{"arch": "vit", "gain_aug_db": 10, "targets": ["emotion"], "norm": "rmsnorm", "beta2": 0.99, "warmup_steps": 150, "weight_decay": 0.1}
Rows from block 8 of a small sound classifier, named by matrix and row number. Rows with one number belong to one neuron. Each number is 50 + 12 x the weight over its row's rms, rounded and kept within 0 to 99. All counts start at 0.
After each neuron's rows are labels from the 100 clips, of 14848, where the neuron reaches its largest size: "loudest band" is the band of the loudest frequency at the time of the peak; "responds to" is what is common among them. Only what is clearly more common there than usual is listed. The data: acted Russian speech (Dusha). In brackets: how many of the 100, against the usual share in percent.
# gate: MLP gate (model.blocks.8.mlp.gate.weight, 512x256), inputs 86-171
# fc1: MLP up (model.blocks.8.mlp.fc1.weight, 512x256), inputs 86-171
# fc2: MLP down (model.blocks.8.mlp.fc2.weight, 256x512, transposed), outputs 86-171

gate.500:66 45 52 58 51 34 53 71 59 54 37 40 36 47 60 56 47 47 47 40 36 74 40 63 60 30 66 31 55 58 61 42 60 50 53 68 61 53 68 70 36 39 54 42 25 45 47 56 52 52 48 54 59 52 44 46 78 39 61 74 57 52 42 34 60 53 61 51 25 60 34 62 61 62 59 61 42 45 66 50 27 57 47 57 50 60
fc1.500:48 51 48 37 58 61 40 52 41 43 45 53 58 51 41 25 56 61 28 61 42 59 55 55 46 66 49 70 43 49 47 47 55 70 38 53 41 45 28 30 76 72 41 63 62 50 52 54 63 37 63 40 48 45 44 50 22 76 25 33 65 61 53 51 35 41 56 61 35 40 40 37 35 38 36 40 54 34 54 39 43 65 33 45 38 54
fc2.500:44 60 50 45 55 64 51 57 53 58 25 26 48 44 54 42 39 45 65 49 68 43 60 60 48 42 93 32 63 54 62 58 55 71 46 51 60 51 52 50 51 38 63 50 64 40 77 53 42 48 43 45 52 69 48 48 74 73 40 49 65 26 46 26 46 38 60 39 50 54 41 56 30 50 35 57 46 56 76 57 49 60 59 52 50 49
loudest band: 250 to 500 Hz (59 vs 20.6)
responds to: emotion: positive (50 vs 18.4)

gate.181:55 49 42 70 46 58 66 43 36 29 42 36 46 57 59 43 57 53 64 27 56 26 55 49 73 52 43 37 37 66 66 46 74 53 47 40 66 36 75 71 65 38 49 45 77 66 59 55 44 34 64 67 49 47 49 58 65 53 33 41 52 30 65 46 36 55 63 63 60 44 65 40 56 49 48 51 63 42 58 40 45 55 60 54 57 42
fc1.181:48 50 54 40 43 71 41 35 54 44 74 58 54 49 55 56 60 50 44 53 68 61 74 47 56 44 44 33 43 54 50 67 40 57 30 41 32 45 41 51 34 29 41 45 46 30 58 64 32 67 45 44 48 61 55 34 50 56 59 43 46 44 29 50 27 51 37 51 72 43 46 72 24 44 56 43 45 30 44 32 65 66 46 38 64 57
fc2.181:61 69 51 70 50 58 54 38 37 45 59 14 49 62 65 42 54 35 50 57 43 58 45 53 53 39 40 49 52 42 55 55 39 61 51 54 61 57 31 46 51 71 53 23 58 36 39 56 62 45 43 40 74 55 51 56 52 36 72 45 41 44 61 45 59 54 64 55 55 61 59 71 64 51 49 65 52 41 31 48 42 54 49 58 43 62
loudest band: 500 to 1000 Hz (30 vs 9)
responds to: emotion: angry (39 vs 18.8)

gate.343:61 51 37 72 44 44 41 61 44 59 58 74 65 30 57 35 88 66 45 60 37 52 57 47 42 54 61 41 64 58 58 47 45 53 37 50 59 59 72 30 42 41 45 35 67 29 43 43 43 47 52 32 52 55 40 40 59 35 33 41 61 69 48 49 44 69 61 56 33 59 43 64 65 23 40 60 61 34 45 52 68 64 40 69 50 60
fc1.343:33 63 58 44 59 50 62 54 45 49 49 50 31 57 32 51 33 42 49 39 60 58 51 52 81 52 56 29 48 39 54 47 51 66 57 36 46 58 30 78 38 62 65 40 36 75 53 55 51 53 42 40 32 33 26 48 43 52 64 62 31 41 67 46 51 60 44 33 55 48 42 51 48 46 76 55 44 41 69 49 57 52 60 37 63 29
fc2.343:52 64 48 68 26 52 44 48 70 58 69 54 50 56 70 61 63 42 40 37 46 47 55 44 40 65 38 57 49 65 30 55 63 50 44 52 43 43 70 55 51 62 73 47 49 67 20 40 34 40 28 90 45 44 62 63 41 29 49 54 38 61 31 66 44 52 48 50 57 56 56 58 50 55 59 57 46 39 49 50 55 57 60 41 44 61
loudest band: 4000 to 8000 Hz (42 vs 7.4)
responds to: emotion: sad (56 vs 26.9)

gate.54:44 46 53 61 55 55 49 69 46 61 36 65 40 58 49 48 55 32 66 50 60 52 29 59 39 49 43 56 32 60 69 31 50 70 41 53 56 71 42 69 46 62 45 56 59 79 43 57 50 36 64 37 56 60 29 52 39 61 41 55 62 40 48 46 54 52 61 60 62 28 25 73 58 72 31 52 64 56 68 40 76 48 69 52 69 39
fc1.54:54 39 61 51 38 50 62 67 59 51 39 36 39 70 73 50 42 45 61 38 64 68 45 52 40 65 57 48 42 50 44 53 55 59 69 63 66 61 46 58 46 45 64 42 54 48 41 66 60 34 51 44 56 70 45 44 34 22 23 60 60 34 46 53 53 52 44 64 49 47 50 56 53 37 60 47 30 42 42 44 48 37 68 59 54 36
fc2.54:48 59 51 65 33 55 40 30 45 39 58 42 41 50 24 40 68 50 55 72 29 47 47 71 36 34 46 44 57 34 55 48 33 47 68 44 55 33 39 57 51 68 57 45 54 55 47 66 35 39 51 46 43 59 52 63 53 58 69 52 45 55 51 58 38 64 55 53 42 34 49 36 49 41 52 74 45 47 34 60 50 58 38 59 56 41
loudest band: 250 to 500 Hz (44 vs 20.6); 500 to 1000 Hz (40 vs 9)
responds to: emotion: positive (40 vs 18.4)

gate.448:60 53 45 45 49 45 52 75 43 54 46 36 50 47 38 44 56 54 69 28 54 19 34 38 39 20 27 82 32 47 29 34 46 56 51 42 62 54 46 60 34 67 62 40 44 54 47 58 30 51 46 46 56 58 56 57 47 47 59 39 33 44 51 45 67 55 34 28 35 45 35 49 38 63 67 54 58 42 39 55 52 58 64 48 40 45
fc1.448:44 66 41 36 33 60 45 38 64 60 53 57 48 64 57 60 35 71 25 47 31 38 46 60 46 51 43 47 43 52 54 39 42 71 32 53 67 70 45 33 43 56 71 73 50 60 48 60 59 66 33 41 51 63 43 43 45 58 43 56 40 50 38 28 42 51 53 50 55 42 48 28 47 61 50 47 65 46 51 68 36 49 30 60 58 39
fc2.448:57 64 55 54 66 50 58 32 46 31 39 46 41 30 48 45 24 66 49 43 56 53 67 56 48 28 55 66 56 59 53 59 54 58 34 78 72 66 53 51 53 34 47 52 51 41 50 66 72 53 28 31 41 72 44 68 43 68 72 30 35 51 77 53 50 35 43 40 49 63 55 40 57 56 69 60 31 53 34 61 49 70 59 38 41 57
loudest band: 250 to 500 Hz (43 vs 20.6); 500 to 1000 Hz (26 vs 9)
responds to: emotion: positive (73 vs 18.4)

gate.474:46 59 50 39 29 55 31 55 68 58 70 39 67 51 71 55 34 41 42 51 31 48 59 50 48 56 68 64 46 54 30 41 57 32 19 54 51 49 56 39 45 62 51 27 35 57 34 52 67 49 49 53 61 61 33 47 62 56 68 52 58 38 27 53 63 37 64 58 51 27 41 63 62 52 33 56 43 56 41 41 62 56 44 56 49 23
fc1.474:31 42 52 51 62 68 77 37 51 54 36 35 28 43 38 36 64 70 66 44 35 50 48 57 55 47 43 32 55 54 45 59 56 76 83 58 52 38 59 65 48 53 43 56 55 55 60 52 40 29 41 54 70 42 78 50 34 52 48 55 39 59 54 52 43 48 57 60 44 50 55 72 36 62 61 40 58 41 67 47 55 69 43 51 58 40
fc2.474:62 67 42 74 53 43 47 36 47 44 56 59 49 73 32 52 42 58 53 58 35 46 62 31 32 40 62 36 45 61 40 74 49 53 25 57 42 46 51 48 49 60 56 54 54 62 49 37 48 39 40 45 25 45 44 45 37 68 74 47 53 40 44 37 46 72 59 51 32 67 46 60 34 46 51 53 47 45 35 50 51 72 52 59 45 49
loudest band: 4000 to 8000 Hz (56 vs 7.4)
responds to: emotion: angry (41 vs 18.8)

gate.22:37 54 34 53 53 32 48 54 43 66 28 60 43 56 73 47 66 55 51 54 26 41 32 50 53 39 46 44 71 43 68 55 54 53 74 60 47 61 29 60 60 79 61 42 47 52 48 45 49 59 28 43 69 42 51 60 46 38 38 65 56 64 35 57 49 52 33 46 48 59 42 42 42 27 36 40 54 50 68 38 65 42 69 52 61 22
fc1.22:52 60 48 33 56 57 37 54 37 62 39 27 60 37 63 23 33 71 56 49 23 46 50 38 53 58 64 67 47 40 75 72 30 38 36 75 39 64 55 55 73 59 59 57 58 41 45 46 51 58 36 74 67 50 29 55 42 50 35 51 46 44 59 62 33 46 42 42 53 47 45 35 59 36 53 44 70 46 46 57 36 66 57 68 48 45
fc2.22:48 50 52 28 55 55 60 18 56 67 21 62 44 48 51 38 60 44 39 50 55 39 66 57 30 49 46 73 41 42 52 29 62 44 42 59 68 48 38 34 50 38 48 26 53 22 41 61 46 50 43 53 44 43 48 59 56 47 58 41 14 24 51 57 55 55 63 52 53 37 29 53 51 42 56 35 57 65 53 50 54 35 47 42 60 44
loudest band: 250 to 500 Hz (86 vs 20.6)
responds to: emotion: positive (64 vs 18.4)

gate.113:41 28 35 49 20 41 74 63 50 50 50 28 60 78 57 51 53 39 65 40 37 41 58 51 55 43 63 40 61 61 68 34 38 55 72 41 66 27 43 46 66 44 62 54 48 60 59 67 59 40 51 61 30 70 46 53 38 46 58 52 56 63 81 32 50 62 32 44 32 76 60 40 67 35 30 51 35 47 44 23 41 52 33 35 47 57
fc1.113:55 59 46 54 61 67 51 55 55 36 30 40 73 26 39 43 46 53 39 62 61 52 43 64 09 66 70 37 47 51 41 46 63 39 39 51 55 45 54 50 39 59 44 50 63 66 40 46 44 60 51 36 59 32 42 60 59 43 63 69 56 38 63 58 62 60 47 52 54 38 47 60 37 30 49 49 77 26 60 52 62 61 55 73 44 51
fc2.113:46 50 49 73 46 63 63 54 59 39 51 42 49 45 49 55 50 53 55 44 39 53 45 24 65 40 57 55 48 39 57 51 58 50 44 56 42 70 44 40 50 56 29 59 50 51 47 55 42 50 45 48 40 49 60 51 63 45 34 63 46 56 55 74 40 48 56 53 26 54 61 49 33 63 30 66 58 48 41 46 32 77 68 45 57 69
loudest band: 250 to 500 Hz (43 vs 20.6)
responds to: emotion: positive (42 vs 18.4)

gate.75:49 38 49 86 65 47 63 49 37 35 50 55 45 41 42 70 63 51 49 49 39 46 47 47 55 52 44 50 62 22 38 47 49 36 67 57 59 55 33 52 37 64 68 49 36 57 83 49 42 65 48 18 35 58 53 54 46 40 35 45 32 48 39 53 49 53 58 36 36 38 43 49 64 44 43 35 39 45 63 37 54 66 52 31 35 58
fc1.75:45 59 53 56 61 41 41 49 60 46 43 38 35 44 53 49 61 48 30 53 47 49 51 70 47 56 53 68 58 23 55 59 37 56 39 53 58 56 67 32 40 56 26 39 69 42 34 44 59 52 42 61 46 37 60 56 49 60 45 62 58 56 33 45 60 48 53 33 61 59 26 59 44 38 53 50 38 42 80 39 47 47 34 48 57 63
fc2.75:73 58 57 61 65 28 49 70 46 63 41 68 43 51 52 57 65 53 51 42 46 37 30 59 54 56 48 55 53 49 70 49 43 50 62 54 28 54 51 51 59 50 60 50 44 58 58 75 50 57 30 69 44 49 65 46 56 50 39 64 46 61 38 55 34 66 38 28 37 53 60 42 55 51 65 39 57 56 59 42 29 52 53 45 28 45
loudest band: 4000 to 8000 Hz (44 vs 7.4)
responds to: emotion: positive (42 vs 18.4)

gate.259:69 66 49 63 42 69 34 58 47 47 26 59 45 51 40 51 54 63 46 42 34 40 53 45 43 58 47 53 70 65 61 40 35 28 53 40 50 57 60 66 68 71 59 35 66 53 58 69 78 77 43 45 33 31 42 30 48 49 45 49 37 27 62 34 45 56 48 63 45 61 55 61 60 52 55 31 53 29 24 44 50 43 48 57 55 54
fc1.259:48 64 61 58 50 52 34 52 57 49 28 44 56 45 62 50 68 39 75 40 55 36 59 64 44 63 40 55 62 46 65 45 63 20 39 63 58 52 67 58 61 71 51 38 48 50 44 54 64 53 39 48 52 45 35 54 65 78 61 39 60 28 35 45 47 48 57 48 44 61 71 69 58 57 55 46 36 57 43 54 26 40 43 39 47 33
fc2.259:75 46 46 52 53 26 52 48 53 43 64 39 57 39 70 60 50 52 62 68 75 22 64 47 61 46 72 60 44 54 72 58 43 52 56 36 37 38 33 52 65 36 76 46 37 39 46 50 37 68 43 40 52 49 48 43 57 64 53 60 59 56 51 73 70 48 61 54 53 53 63 67 32 41 43 56 37 48 51 33 56 63 44 49 14 62
loudest band: 4000 to 8000 Hz (25 vs 7.4)
responds to: emotion: positive (39 vs 18.4)

gate.438:47 53 50 61 41 50 67 56 49 52 48 59 56 48 43 66 54 52 52 48 49 38 55 36 27 39 57 35 64 52 64 57 36 26 42 45 52 46 57 40 28 50 39 50 43 48 46 59 71 51 46 46 29 63 63 44 65 51 70 41 40 45 64 49 60 49 67 61 53 52 52 63 57 33 66 36 66 39 60 39 37 43 62 34 67 69
fc1.438:55 46 46 49 46 47 46 46 56 36 38 47 41 36 67 36 43 51 30 50 17 53 41 52 73 48 82 53 62 60 51 36 33 75 53 43 59 61 52 57 61 38 59 62 42 38 53 28 48 63 56 56 41 52 50 35 29 61 44 35 63 65 54 53 58 44 41 34 48 42 73 40 36 53 46 45 56 58 17 52 64 78 39 58 48 46
fc2.438:49 58 50 35 60 30 49 64 47 54 37 49 30 38 43 43 33 64 35 60 59 66 36 59 73 50 57 52 63 53 58 48 44 68 75 44 39 45 37 46 56 58 51 48 68 45 61 36 45 63 69 45 45 46 60 31 68 72 35 16 50 53 41 56 38 58 42 38 58 57 35 31 54 51 39 53 57 35 62 32 35 54 30 53 51 66
loudest band: 250 to 500 Hz (62 vs 20.6)
responds to: emotion: angry (53 vs 18.8)

gate.161:35 40 49 57 51 41 55 51 49 40 39 43 57 79 51 31 73 54 32 45 66 33 65 39 56 48 42 22 42 58 45 44 37 51 46 69 50 62 44 41 51 28 52 56 53 36 44 46 40 45 50 46 46 59 69 55 32 58 62 55 55 39 40 58 52 27 65 62 57 30 47 56 32 35 58 72 53 72 31 32 68 46 29 61 43 54
fc1.161:51 45 46 49 37 48 35 63 40 37 69 36 51 57 46 34 46 64 41 39 64 62 40 42 49 55 54 46 53 49 30 51 33 46 52 39 41 64 60 62 43 43 51 49 54 32 61 51 56 43 62 41 32 40 61 54 32 62 61 36 59 57 50 42 51 41 60 73 48 40 51 54 49 59 48 50 74 64 28 53 77 36 33 49 47 40
fc2.161:65 42 43 34 57 51 31 49 56 61 54 54 58 43 45 55 47 35 74 52 41 63 58 64 62 33 41 70 54 68 56 50 44 57 57 35 50 48 29 60 50 33 74 42 73 46 67 75 51 82 61 42 31 35 44 42 36 66 52 59 50 46 37 30 42 52 49 34 48 37 59 38 50 42 58 48 51 67 44 35 58 49 44 65 47 45
loudest band: 4000 to 8000 Hz (78 vs 7.4)
responds to: emotion: positive (51 vs 18.4)

gate.180:57 41 55 64 74 35 60 57 53 59 26 41 58 43 43 49 69 44 68 53 70 50 56 32 73 58 45 58 49 49 50 52 40 44 59 47 44 67 49 38 45 59 48 42 60 53 75 45 51 33 52 67 42 53 46 47 55 40 44 32 40 40 47 49 40 38 50 60 51 62 31 43 57 53 59 25 47 46 56 54 48 50 64 34 70 54
fc1.180:62 46 51 44 75 57 58 61 53 29 64 23 37 54 19 57 43 30 87 34 59 41 68 53 58 52 35 65 63 51 53 41 64 47 63 41 36 40 33 53 49 50 71 65 23 63 55 70 54 46 61 52 35 49 36 40 26 58 54 53 30 47 51 34 46 37 39 59 74 42 50 41 59 53 59 58 31 27 34 35 59 45 53 55 60 37
fc2.180:55 52 50 33 31 46 47 50 39 49 42 42 41 41 38 42 62 56 52 68 41 55 81 56 63 61 58 54 57 60 68 57 40 35 45 28 71 55 43 49 47 48 23 44 50 56 12 53 57 55 70 55 61 59 45 41 39 40 59 58 58 49 44 56 40 36 50 55 74 59 46 70 51 60 44 33 75 32 59 46 48 70 55 76 55 29
loudest band: 250 to 500 Hz (46 vs 20.6)
responds to: emotion: positive (52 vs 18.4)

gate.455:44 65 35 48 62 56 58 61 45 50 31 47 33 38 56 46 60 44 60 69 60 73 54 62 35 55 42 58 33 39 56 56 46 70 44 55 66 56 43 50 35 71 35 35 67 32 46 65 29 48 31 47 42 42 41 44 53 54 44 27 61 39 57 39 65 35 55 77 38 31 62 72 48 77 43 35 33 39 44 65 44 71 59 63 62 57
fc1.455:43 32 48 62 52 64 46 43 71 55 51 63 47 43 54 67 26 52 53 59 36 28 59 43 56 41 71 46 66 46 63 38 64 42 35 56 43 51 72 39 38 48 63 78 55 58 64 40 67 50 34 64 55 37 62 44 44 57 52 58 62 39 48 34 52 56 53 44 45 56 35 56 47 31 40 58 23 70 65 45 75 52 59 32 38 50
fc2.455:50 34 69 48 10 43 53 78 57 55 58 33 34 42 56 59 48 68 61 53 48 42 65 57 29 59 44 60 50 45 39 53 36 47 48 40 40 42 37 73 69 67 31 57 50 54 36 40 65 45 76 48 69 56 44 28 58 48 42 55 49 60 30 67 79 36 46 65 33 52 60 39 49 37 69 59 56 54 44 48 44 50 62 48 58 49
loudest band: 500 to 1000 Hz (38 vs 9)
responds to: emotion: positive (53 vs 18.4)

gate.208:48 24 54 77 67 51 42 56 30 47 46 30 51 66 63 61 49 61 48 49 50 47 48 37 32 51 43 61 63 58 59 49 43 69 68 55 43 49 52 61 73 47 58 38 62 48 40 46 52 55 60 54 67 57 56 42 30 45 62 49 40 65 46 58 54 39 61 47 38 60 40 74 51 50 67 60 58 19 63 54 52 53 48 59 38 59
fc1.208:47 45 30 53 58 40 46 37 38 42 44 64 50 37 59 57 58 24 42 42 45 53 56 69 53 20 46 46 34 37 36 61 60 32 42 80 69 45 35 52 59 58 32 60 25 82 69 56 33 64 41 43 54 42 25 36 44 45 43 66 62 59 68 52 50 56 60 48 34 54 48 57 49 61 48 33 40 62 55 28 54 56 42 38 62 45
fc2.208:38 45 61 53 37 72 31 41 40 57 52 48 48 39 50 32 49 52 24 52 61 45 35 62 43 52 32 40 59 46 43 51 41 56 49 58 55 36 41 38 64 65 54 29 43 51 53 43 38 49 32 79 58 65 51 31 66 46 57 55 56 29 34 52 72 53 59 37 60 53 36 38 63 40 51 47 49 44 61 33 58 59 55 29 58 56
loudest band: 4000 to 8000 Hz (38 vs 7.4)
responds to: emotion: positive (44 vs 18.4)

gate.457:60 40 45 34 48 60 26 45 41 48 37 65 63 37 27 53 59 27 43 56 60 46 34 79 33 29 44 53 43 53 52 31 43 52 62 64 44 54 64 57 47 61 46 69 29 74 64 46 58 43 52 62 56 66 52 40 58 59 53 53 61 66 27 65 58 31 67 29 63 39 56 55 51 56 46 36 65 42 50 37 12 48 25 63 56 47
fc1.457:55 75 61 44 60 43 52 50 46 54 43 63 70 53 59 57 60 37 66 57 51 33 49 37 42 33 38 58 52 49 46 27 39 35 60 39 62 52 59 54 42 65 63 55 38 54 62 60 61 64 56 55 50 68 58 57 75 59 70 71 54 52 50 56 49 17 56 52 51 31 62 47 70 42 36 47 50 40 46 30 29 43 46 62 48 61
fc2.457:37 47 53 59 51 44 56 52 33 51 50 56 69 65 65 75 66 64 49 79 58 41 38 46 48 64 50 45 54 19 30 31 41 61 32 46 49 53 53 41 54 59 51 35 42 56 47 71 46 45 53 54 45 82 33 68 39 70 50 42 46 35 58 55 60 75 54 67 44 49 50 56 41 39 44 43 57 62 46 56 43 70 70 45 70 32
loudest band: 250 to 500 Hz (61 vs 20.6)
responds to: emotion: angry (61 vs 18.8)

gate.257:49 49 36 66 35 43 41 62 56 54 48 43 37 57 63 48 62 39 46 28 36 39 61 58 40 53 55 60 51 61 53 41 45 52 33 44 38 49 46 56 74 50 67 50 73 37 70 51 68 50 32 37 39 42 51 50 59 47 52 55 60 66 30 62 38 27 54 53 29 33 59 52 66 31 43 59 36 55 24 63 42 42 47 46 32 64
fc1.257:44 53 63 55 55 47 77 59 38 51 74 38 33 50 50 58 45 46 43 55 56 62 60 65 44 56 59 23 55 30 54 48 56 77 70 52 45 49 45 38 75 51 45 34 44 52 53 62 51 71 45 66 61 56 64 42 65 44 49 55 53 39 37 50 56 60 43 57 52 79 51 36 55 59 41 11 56 47 75 48 60 70 29 35 49 53
fc2.257:40 50 35 50 42 41 68 59 78 50 37 30 55 52 37 60 43 74 52 49 58 45 54 39 35 55 29 67 67 64 47 70 46 45 45 70 57 52 36 51 59 74 40 43 44 61 52 60 51 35 86 59 58 46 43 73 36 39 52 34 54 73 65 48 55 45 61 59 30 48 34 38 49 53 29 63 51 48 56 34 36 61 60 44 45 53
loudest band: 4000 to 8000 Hz (88 vs 7.4)
responds to: emotion: positive (52 vs 18.4)

gate.155:37 38 55 45 44 44 55 60 69 49 56 33 35 59 64 51 72 48 64 43 39 41 60 53 54 55 41 42 58 41 38 41 46 39 70 55 45 63 42 45 48 46 46 51 36 66 34 31 56 46 40 46 60 79 37 63 53 44 64 45 43 35 45 41 48 57 63 51 56 31 52 42 37 55 37 52 50 45 50 56 35 54 47 61 29 62
fc1.155:34 40 38 70 31 45 64 34 45 62 24 36 36 34 34 41 68 45 60 43 36 49 55 54 55 54 58 57 61 37 56 70 45 67 67 25 36 31 44 37 37 49 44 50 47 56 46 35 42 59 43 36 61 58 51 68 61 49 38 47 51 39 52 63 49 34 32 46 44 68 56 38 42 59 66 47 56 46 62 55 36 31 45 68 29 48
fc2.155:56 34 41 51 56 36 40 67 44 38 41 21 46 41 48 49 59 46 32 41 61 32 59 54 33 33 50 40 25 58 70 49 54 32 38 49 74 40 29 66 42 70 57 51 65 45 57 48 63 36 57 50 57 55 71 66 45 68 64 31 44 54 40 46 22 53 63 41 52 38 50 34 43 39 34 56 76 66 74 29 26 55 26 42 60 47
loudest band: 250 to 500 Hz (50 vs 20.6)
responds to: emotion: positive (43 vs 18.4)

gate.305:60 59 43 50 58 58 37 53 55 45 61 39 39 52 60 63 52 45 32 35 56 48 46 67 53 66 61 75 61 77 70 47 50 50 58 52 43 61 53 60 42 62 33 39 44 39 60 33 35 47 43 43 31 57 59 54 61 62 39 30 48 42 55 69 52 48 38 39 46 40 68 57 60 46 47 53 37 55 41 58 42 39 45 43 58 48
fc1.305:58 40 48 75 64 67 45 60 30 33 30 61 65 53 12 37 61 49 37 68 61 31 44 39 42 59 33 49 46 46 49 59 56 46 47 61 59 37 51 34 55 63 43 77 69 55 19 71 52 49 49 49 57 61 52 67 44 74 50 49 57 59 27 41 42 43 59 52 50 44 47 30 58 39 49 53 45 47 54 32 60 50 53 48 54 49
fc2.305:53 65 41 48 32 51 51 48 52 55 49 50 54 66 58 37 59 30 31 41 41 69 68 56 63 39 44 46 74 58 56 34 40 44 27 69 63 55 40 57 49 53 41 41 36 69 31 62 58 45 50 35 50 57 36 53 86 54 25 67 49 58 36 51 36 49 23 40 57 57 50 64 40 67 38 49 38 47 47 42 35 35 49 77 35 40
loudest band: 4000 to 8000 Hz (34 vs 7.4)
responds to: emotion: positive (73 vs 18.4)

gate.226:39 57 49 42 47 44 58 31 50 47 54 45 38 54 58 28 43 42 29 53 27 48 49 49 54 39 43 47 51 43 54 62 39 47 72 52 35 70 45 48 37 37 74 67 38 39 40 12 37 51 51 45 52 73 48 53 46 32 61 56 26 37 55 54 51 28 38 56 55 43 68 66 59 38 52 54 51 59 52 56 53 43 41 64 36 53
fc1.226:47 37 59 35 62 47 81 77 52 59 59 57 36 56 26 53 43 83 43 54 38 21 48 79 63 66 61 62 50 62 53 68 50 42 35 49 43 20 59 60 62 50 23 58 50 48 60 74 34 48 56 66 48 48 25 40 47 52 59 52 58 55 49 62 44 61 64 34 50 43 42 32 35 68 52 42 74 65 61 55 68 50 33 59 75 53
fc2.226:71 62 44 69 54 56 42 44 60 44 57 45 52 62 45 64 46 59 62 50 57 50 43 72 40 31 34 50 49 34 34 44 36 54 29 44 45 42 51 36 39 54 41 53 53 51 38 64 62 66 75 47 46 46 35 54 41 44 35 55 47 65 41 37 38 42 70 78 56 53 43 43 23 62 63 41 54 61 57 53 38 39 22 52 79 53
loudest band: 4000 to 8000 Hz (64 vs 7.4)
responds to: emotion: positive (38 vs 18.4)