A small sound classifier, trained from scratch.
Model: 7.97M parameters, log mel input, arch vit, norm rmsnorm, activation geglu, patch size [64, 4], layers 12, width 256.
Data: 26041 training examples, 149.4 epochs.
Rows from block 4, named by matrix and row number. Rows with one number belong to one attention dimension. Each number is 500 + 50 x the weight over the matrix's rms, rounded and kept within 0 to 999. All counts start at 0. Numbers have three digits each.
# v: attention value (model.blocks.4.attn.v.weight, 256x256), inputs 86-171
# proj: attention output (model.blocks.4.attn.proj.weight, 256x256, transposed), outputs 86-171
v.158:503485518477445570507434492562457475555512538527597501480528448504505488505442493422510387502581524500455482538521501552464464456432508523489555546419499524435628443590424481551429524503397511498508520521484528485387613542477464536458491500513502480489450400
v.159:495507530561455508574485615449508535478539413492505454457525417469529501452422541521464421522529504498513473519475526451447456420462529520471502574482520602485529571455499549461447478461481479609501472539561489572530509475495495602483456493515504583453515537
v.160:459477497595521463501508590438424408517389390549498471510462583543474433572632629550445486471475583517488554525523489444515461557465475410520501569511577544442417501557475431435485460456511549562516478596454529527516475506432462507525485512481519496554518477
v.161:473444515501564561596420532420394534462520556489451473455402508573429542496422428412492421555494553416521493433509456499423446541461583507519498505536481394450494512494476525424493460514446386485506432442497492444489563501470465548392536563460477453515502540
v.162:521526440491465563502585451493442574449548440443458445473552532552544496479552391410515478443457623417503591528549580490512479421526422507432479621499521506596569483517545499551529492603508476486505612508533509487520493479456468388459535589500606496409487578
v.163:528518436496539510491473529394607479570497529428571414543462537462522448466484426503451421547507535460524547570528494508508483473425456444526420516406524558494504435465518579555559553497493584582475489402487468423487560505538539408550454514483396554460510484
v.164:491515552488479566492513419574504444607489568458436505421540511484491570516512456576451480471507437534513469505502541523488535494500471471526521511541489536565504503518499516507556519494481495627511542513434415483465474533573520585500476447526509474458568503
v.165:505597483466398450469561476506501468486535495581483555448449552553533462483449605566459577434486492427543528532517563451593440515529524568425535493500500508451520459469543584467396378473560487448468481464548469522600499524429414473462444483523599519481584474
v.166:384350405540572540515630562515441483506589553442548543413562486498466527516555545510554555449508523440473542629526509513593487494507522532420501490473514500575516465501422414513465461494478422483481554514508395474507442475518467517467441562440576466448530521
v.167:546511570449465531507372518505453506495628506486507456504438501475475441527480577511437488561462518476421488540498536508502428423539538431466468436528443477617486582493428498470469416468550492581547463487513516504616485455463454554521510487525506484595470482
v.168:524473543503487558466541508586569460451538506558464542462551587435519524451560443396546477479554508494479455550520498520482482500429432518519464482480482467567440517469457495504468514498426479477539520479474401541503493514506471474600468521527511491612478441
v.169:456547563526409469526448552568462535549499469547538476427485475444526472540461547532466480441371426465460465390453576416529491470500517569575530594485507454379441522498548432452441515536488503457448438394589438466506618481444536561473512527462489439538514419
v.170:510510471480512471484461505495509507484499499560523425476498475394566550494473486530559559427419473523542430407516533507495411456484474517430452615408497490497497423540539527540414562514523553464511489501502515466427492539462532439513611504414517511525461533
v.171:458532472465438518490505554485513544481569516561497530465515477517415504461412464482506424433460470335500464456524440485550499454497436477525592539491536484444523480451557500550440499478478484443503426431576529533567540472520499510586505533556505439520524478
v.172:490450576463498486583480437343448431475638359593485538530481576496512472538436314507486515515468542440501562446590445473427501407472487483471397522490488572482470474422548519449498501514482459526581470477497540464451488502574463414482506429417423500583456452
v.173:565522508567557485518474528546563491467471536501561494537405527521544503620594463499485573501510525585423458538494610452472509501551552468468441515477479431490507501501559541543485546567436496488569561484498539424490548505451458534383409595514456502397612395
proj.158:475539542485528451535664479518542517556460475470412493509596500552584572516583489581447408586566553493553502512434574530541533544504565482489458580457588537492442419509506536492565556494493529477496496457527440557519457521450490469410492489507480457483557509
proj.159:499431422469581471548499472444507512524457486462555437555498440439447457653561438448475558500415534536515509413551537546418477438477594469439470438446493479516498412529409603552487538542584456414456540477464448551553463552462541527608465538505512440551491556
proj.160:502517606561534496507436429530489501454471381520474512425484516555535570431557440484563539565569433529530512517380490462395456543564556525488493480455449525520590554475591537599482407460437437432450511549552441501468449521470491504544457494511431535545565474
proj.161:517431471596472528530445542563624470557522405539538461491479498544497549455490504532490453568450498574543533530553543488383509529554442491452568508532442473492499481404484420474437495507529451566502439485435462499448464486451509420545460469445514550459499452
proj.162:417459467540500490492524509486417519588571473460495443446486385430369474475500533431556518471443503476465496492592468522525581458489456520465549410567558528462416461515581448479552512500504405371437480450411407541491484606535544540510556445522570406377471459
proj.163:572496477534471515552487608469496471515446480512469507486451498507540527464477544435451570539588485485522548485589576488554569494513492558475527596455574464486409470556537487416461501461444439403498530468467535495503471509443548551610499494471443517508496550
proj.164:444491383520484445475479493461413578505538564492419573555458511510494540496504442493429473424574574485491403485400518573492453503477526471503457512576468540494395466454445529471485525529533503555502454513424560507541526521446573450512544642452499464483514533
proj.165:494474475495501575508559417388541571547577580477479516504545515565456439435505451499458526503499452452463482558575543472481535439525477478550509464550419462498586550495532408455474570530413580488500491517452544433465518552531491563552447575515460570415526489
proj.166:493409506499522569525436484503522493531592383452492479487390494542491540462528564422506363522581462539497503479512544521475405516436527576421399514479523529373495496459492486511530573503503498463451420430492445401635499516591513510479486470574434459462423569
proj.167:526508501536450554611551552507503525469578408539558503521507439623510553512401551425507487501466568473452487511501397444437456517533430560462498603463520476533641519483525470509448536476514402414525483541620514544467534551505502529435509489522526574523579507
proj.168:445493462462513553498558455513485474549521502413465540479376406572459530473563527515455434465419461494566445501465540593514447512535508504493450467442506478482515523551445465448570542484506446496527416495450541547548543550490550474507523391528574566498487556
proj.169:467577486583622558484485469612549512387645538558579465508529544477468449484472435589520553475503402523483583469496470490479523502559406557454492404472457544566538607503512522509512499514452566536556551487447486463488495512535399412472556444532490553530610461
proj.170:382487537509486479562520550547482462493536635491554510551565465507441510569540467454488491393505572429547557529422478498531495467460500399580523423503548525481501422509503520439491487543484489481528616519532494543529557479528481585422648479483517486437524428
proj.171:560425399476640546509523475547461486511535551535483451563493461492485428462484449558494502497557503549422488495597475548570537453500470463610505456572448494523538571468541520455434410485541468429535599540515462475477498486472526492578588399556484551390528540
proj.172:522472460502489511523430524504523522546479574520473346444471407477489494569384419438554518455465546594488516442506385485542431509488454370557587497425498458479457516537499412486566434506558486541595530521427497523537563472429524485517522481457530551558532493
proj.173:536635526490452450412404439541511507582439496458405519438467508503417548379493560593462545526503512428537520479528508442491483421494551502497412477512471526497502512523497505537502570450592410463537494501467523551484497513575533423518447600466494605491481569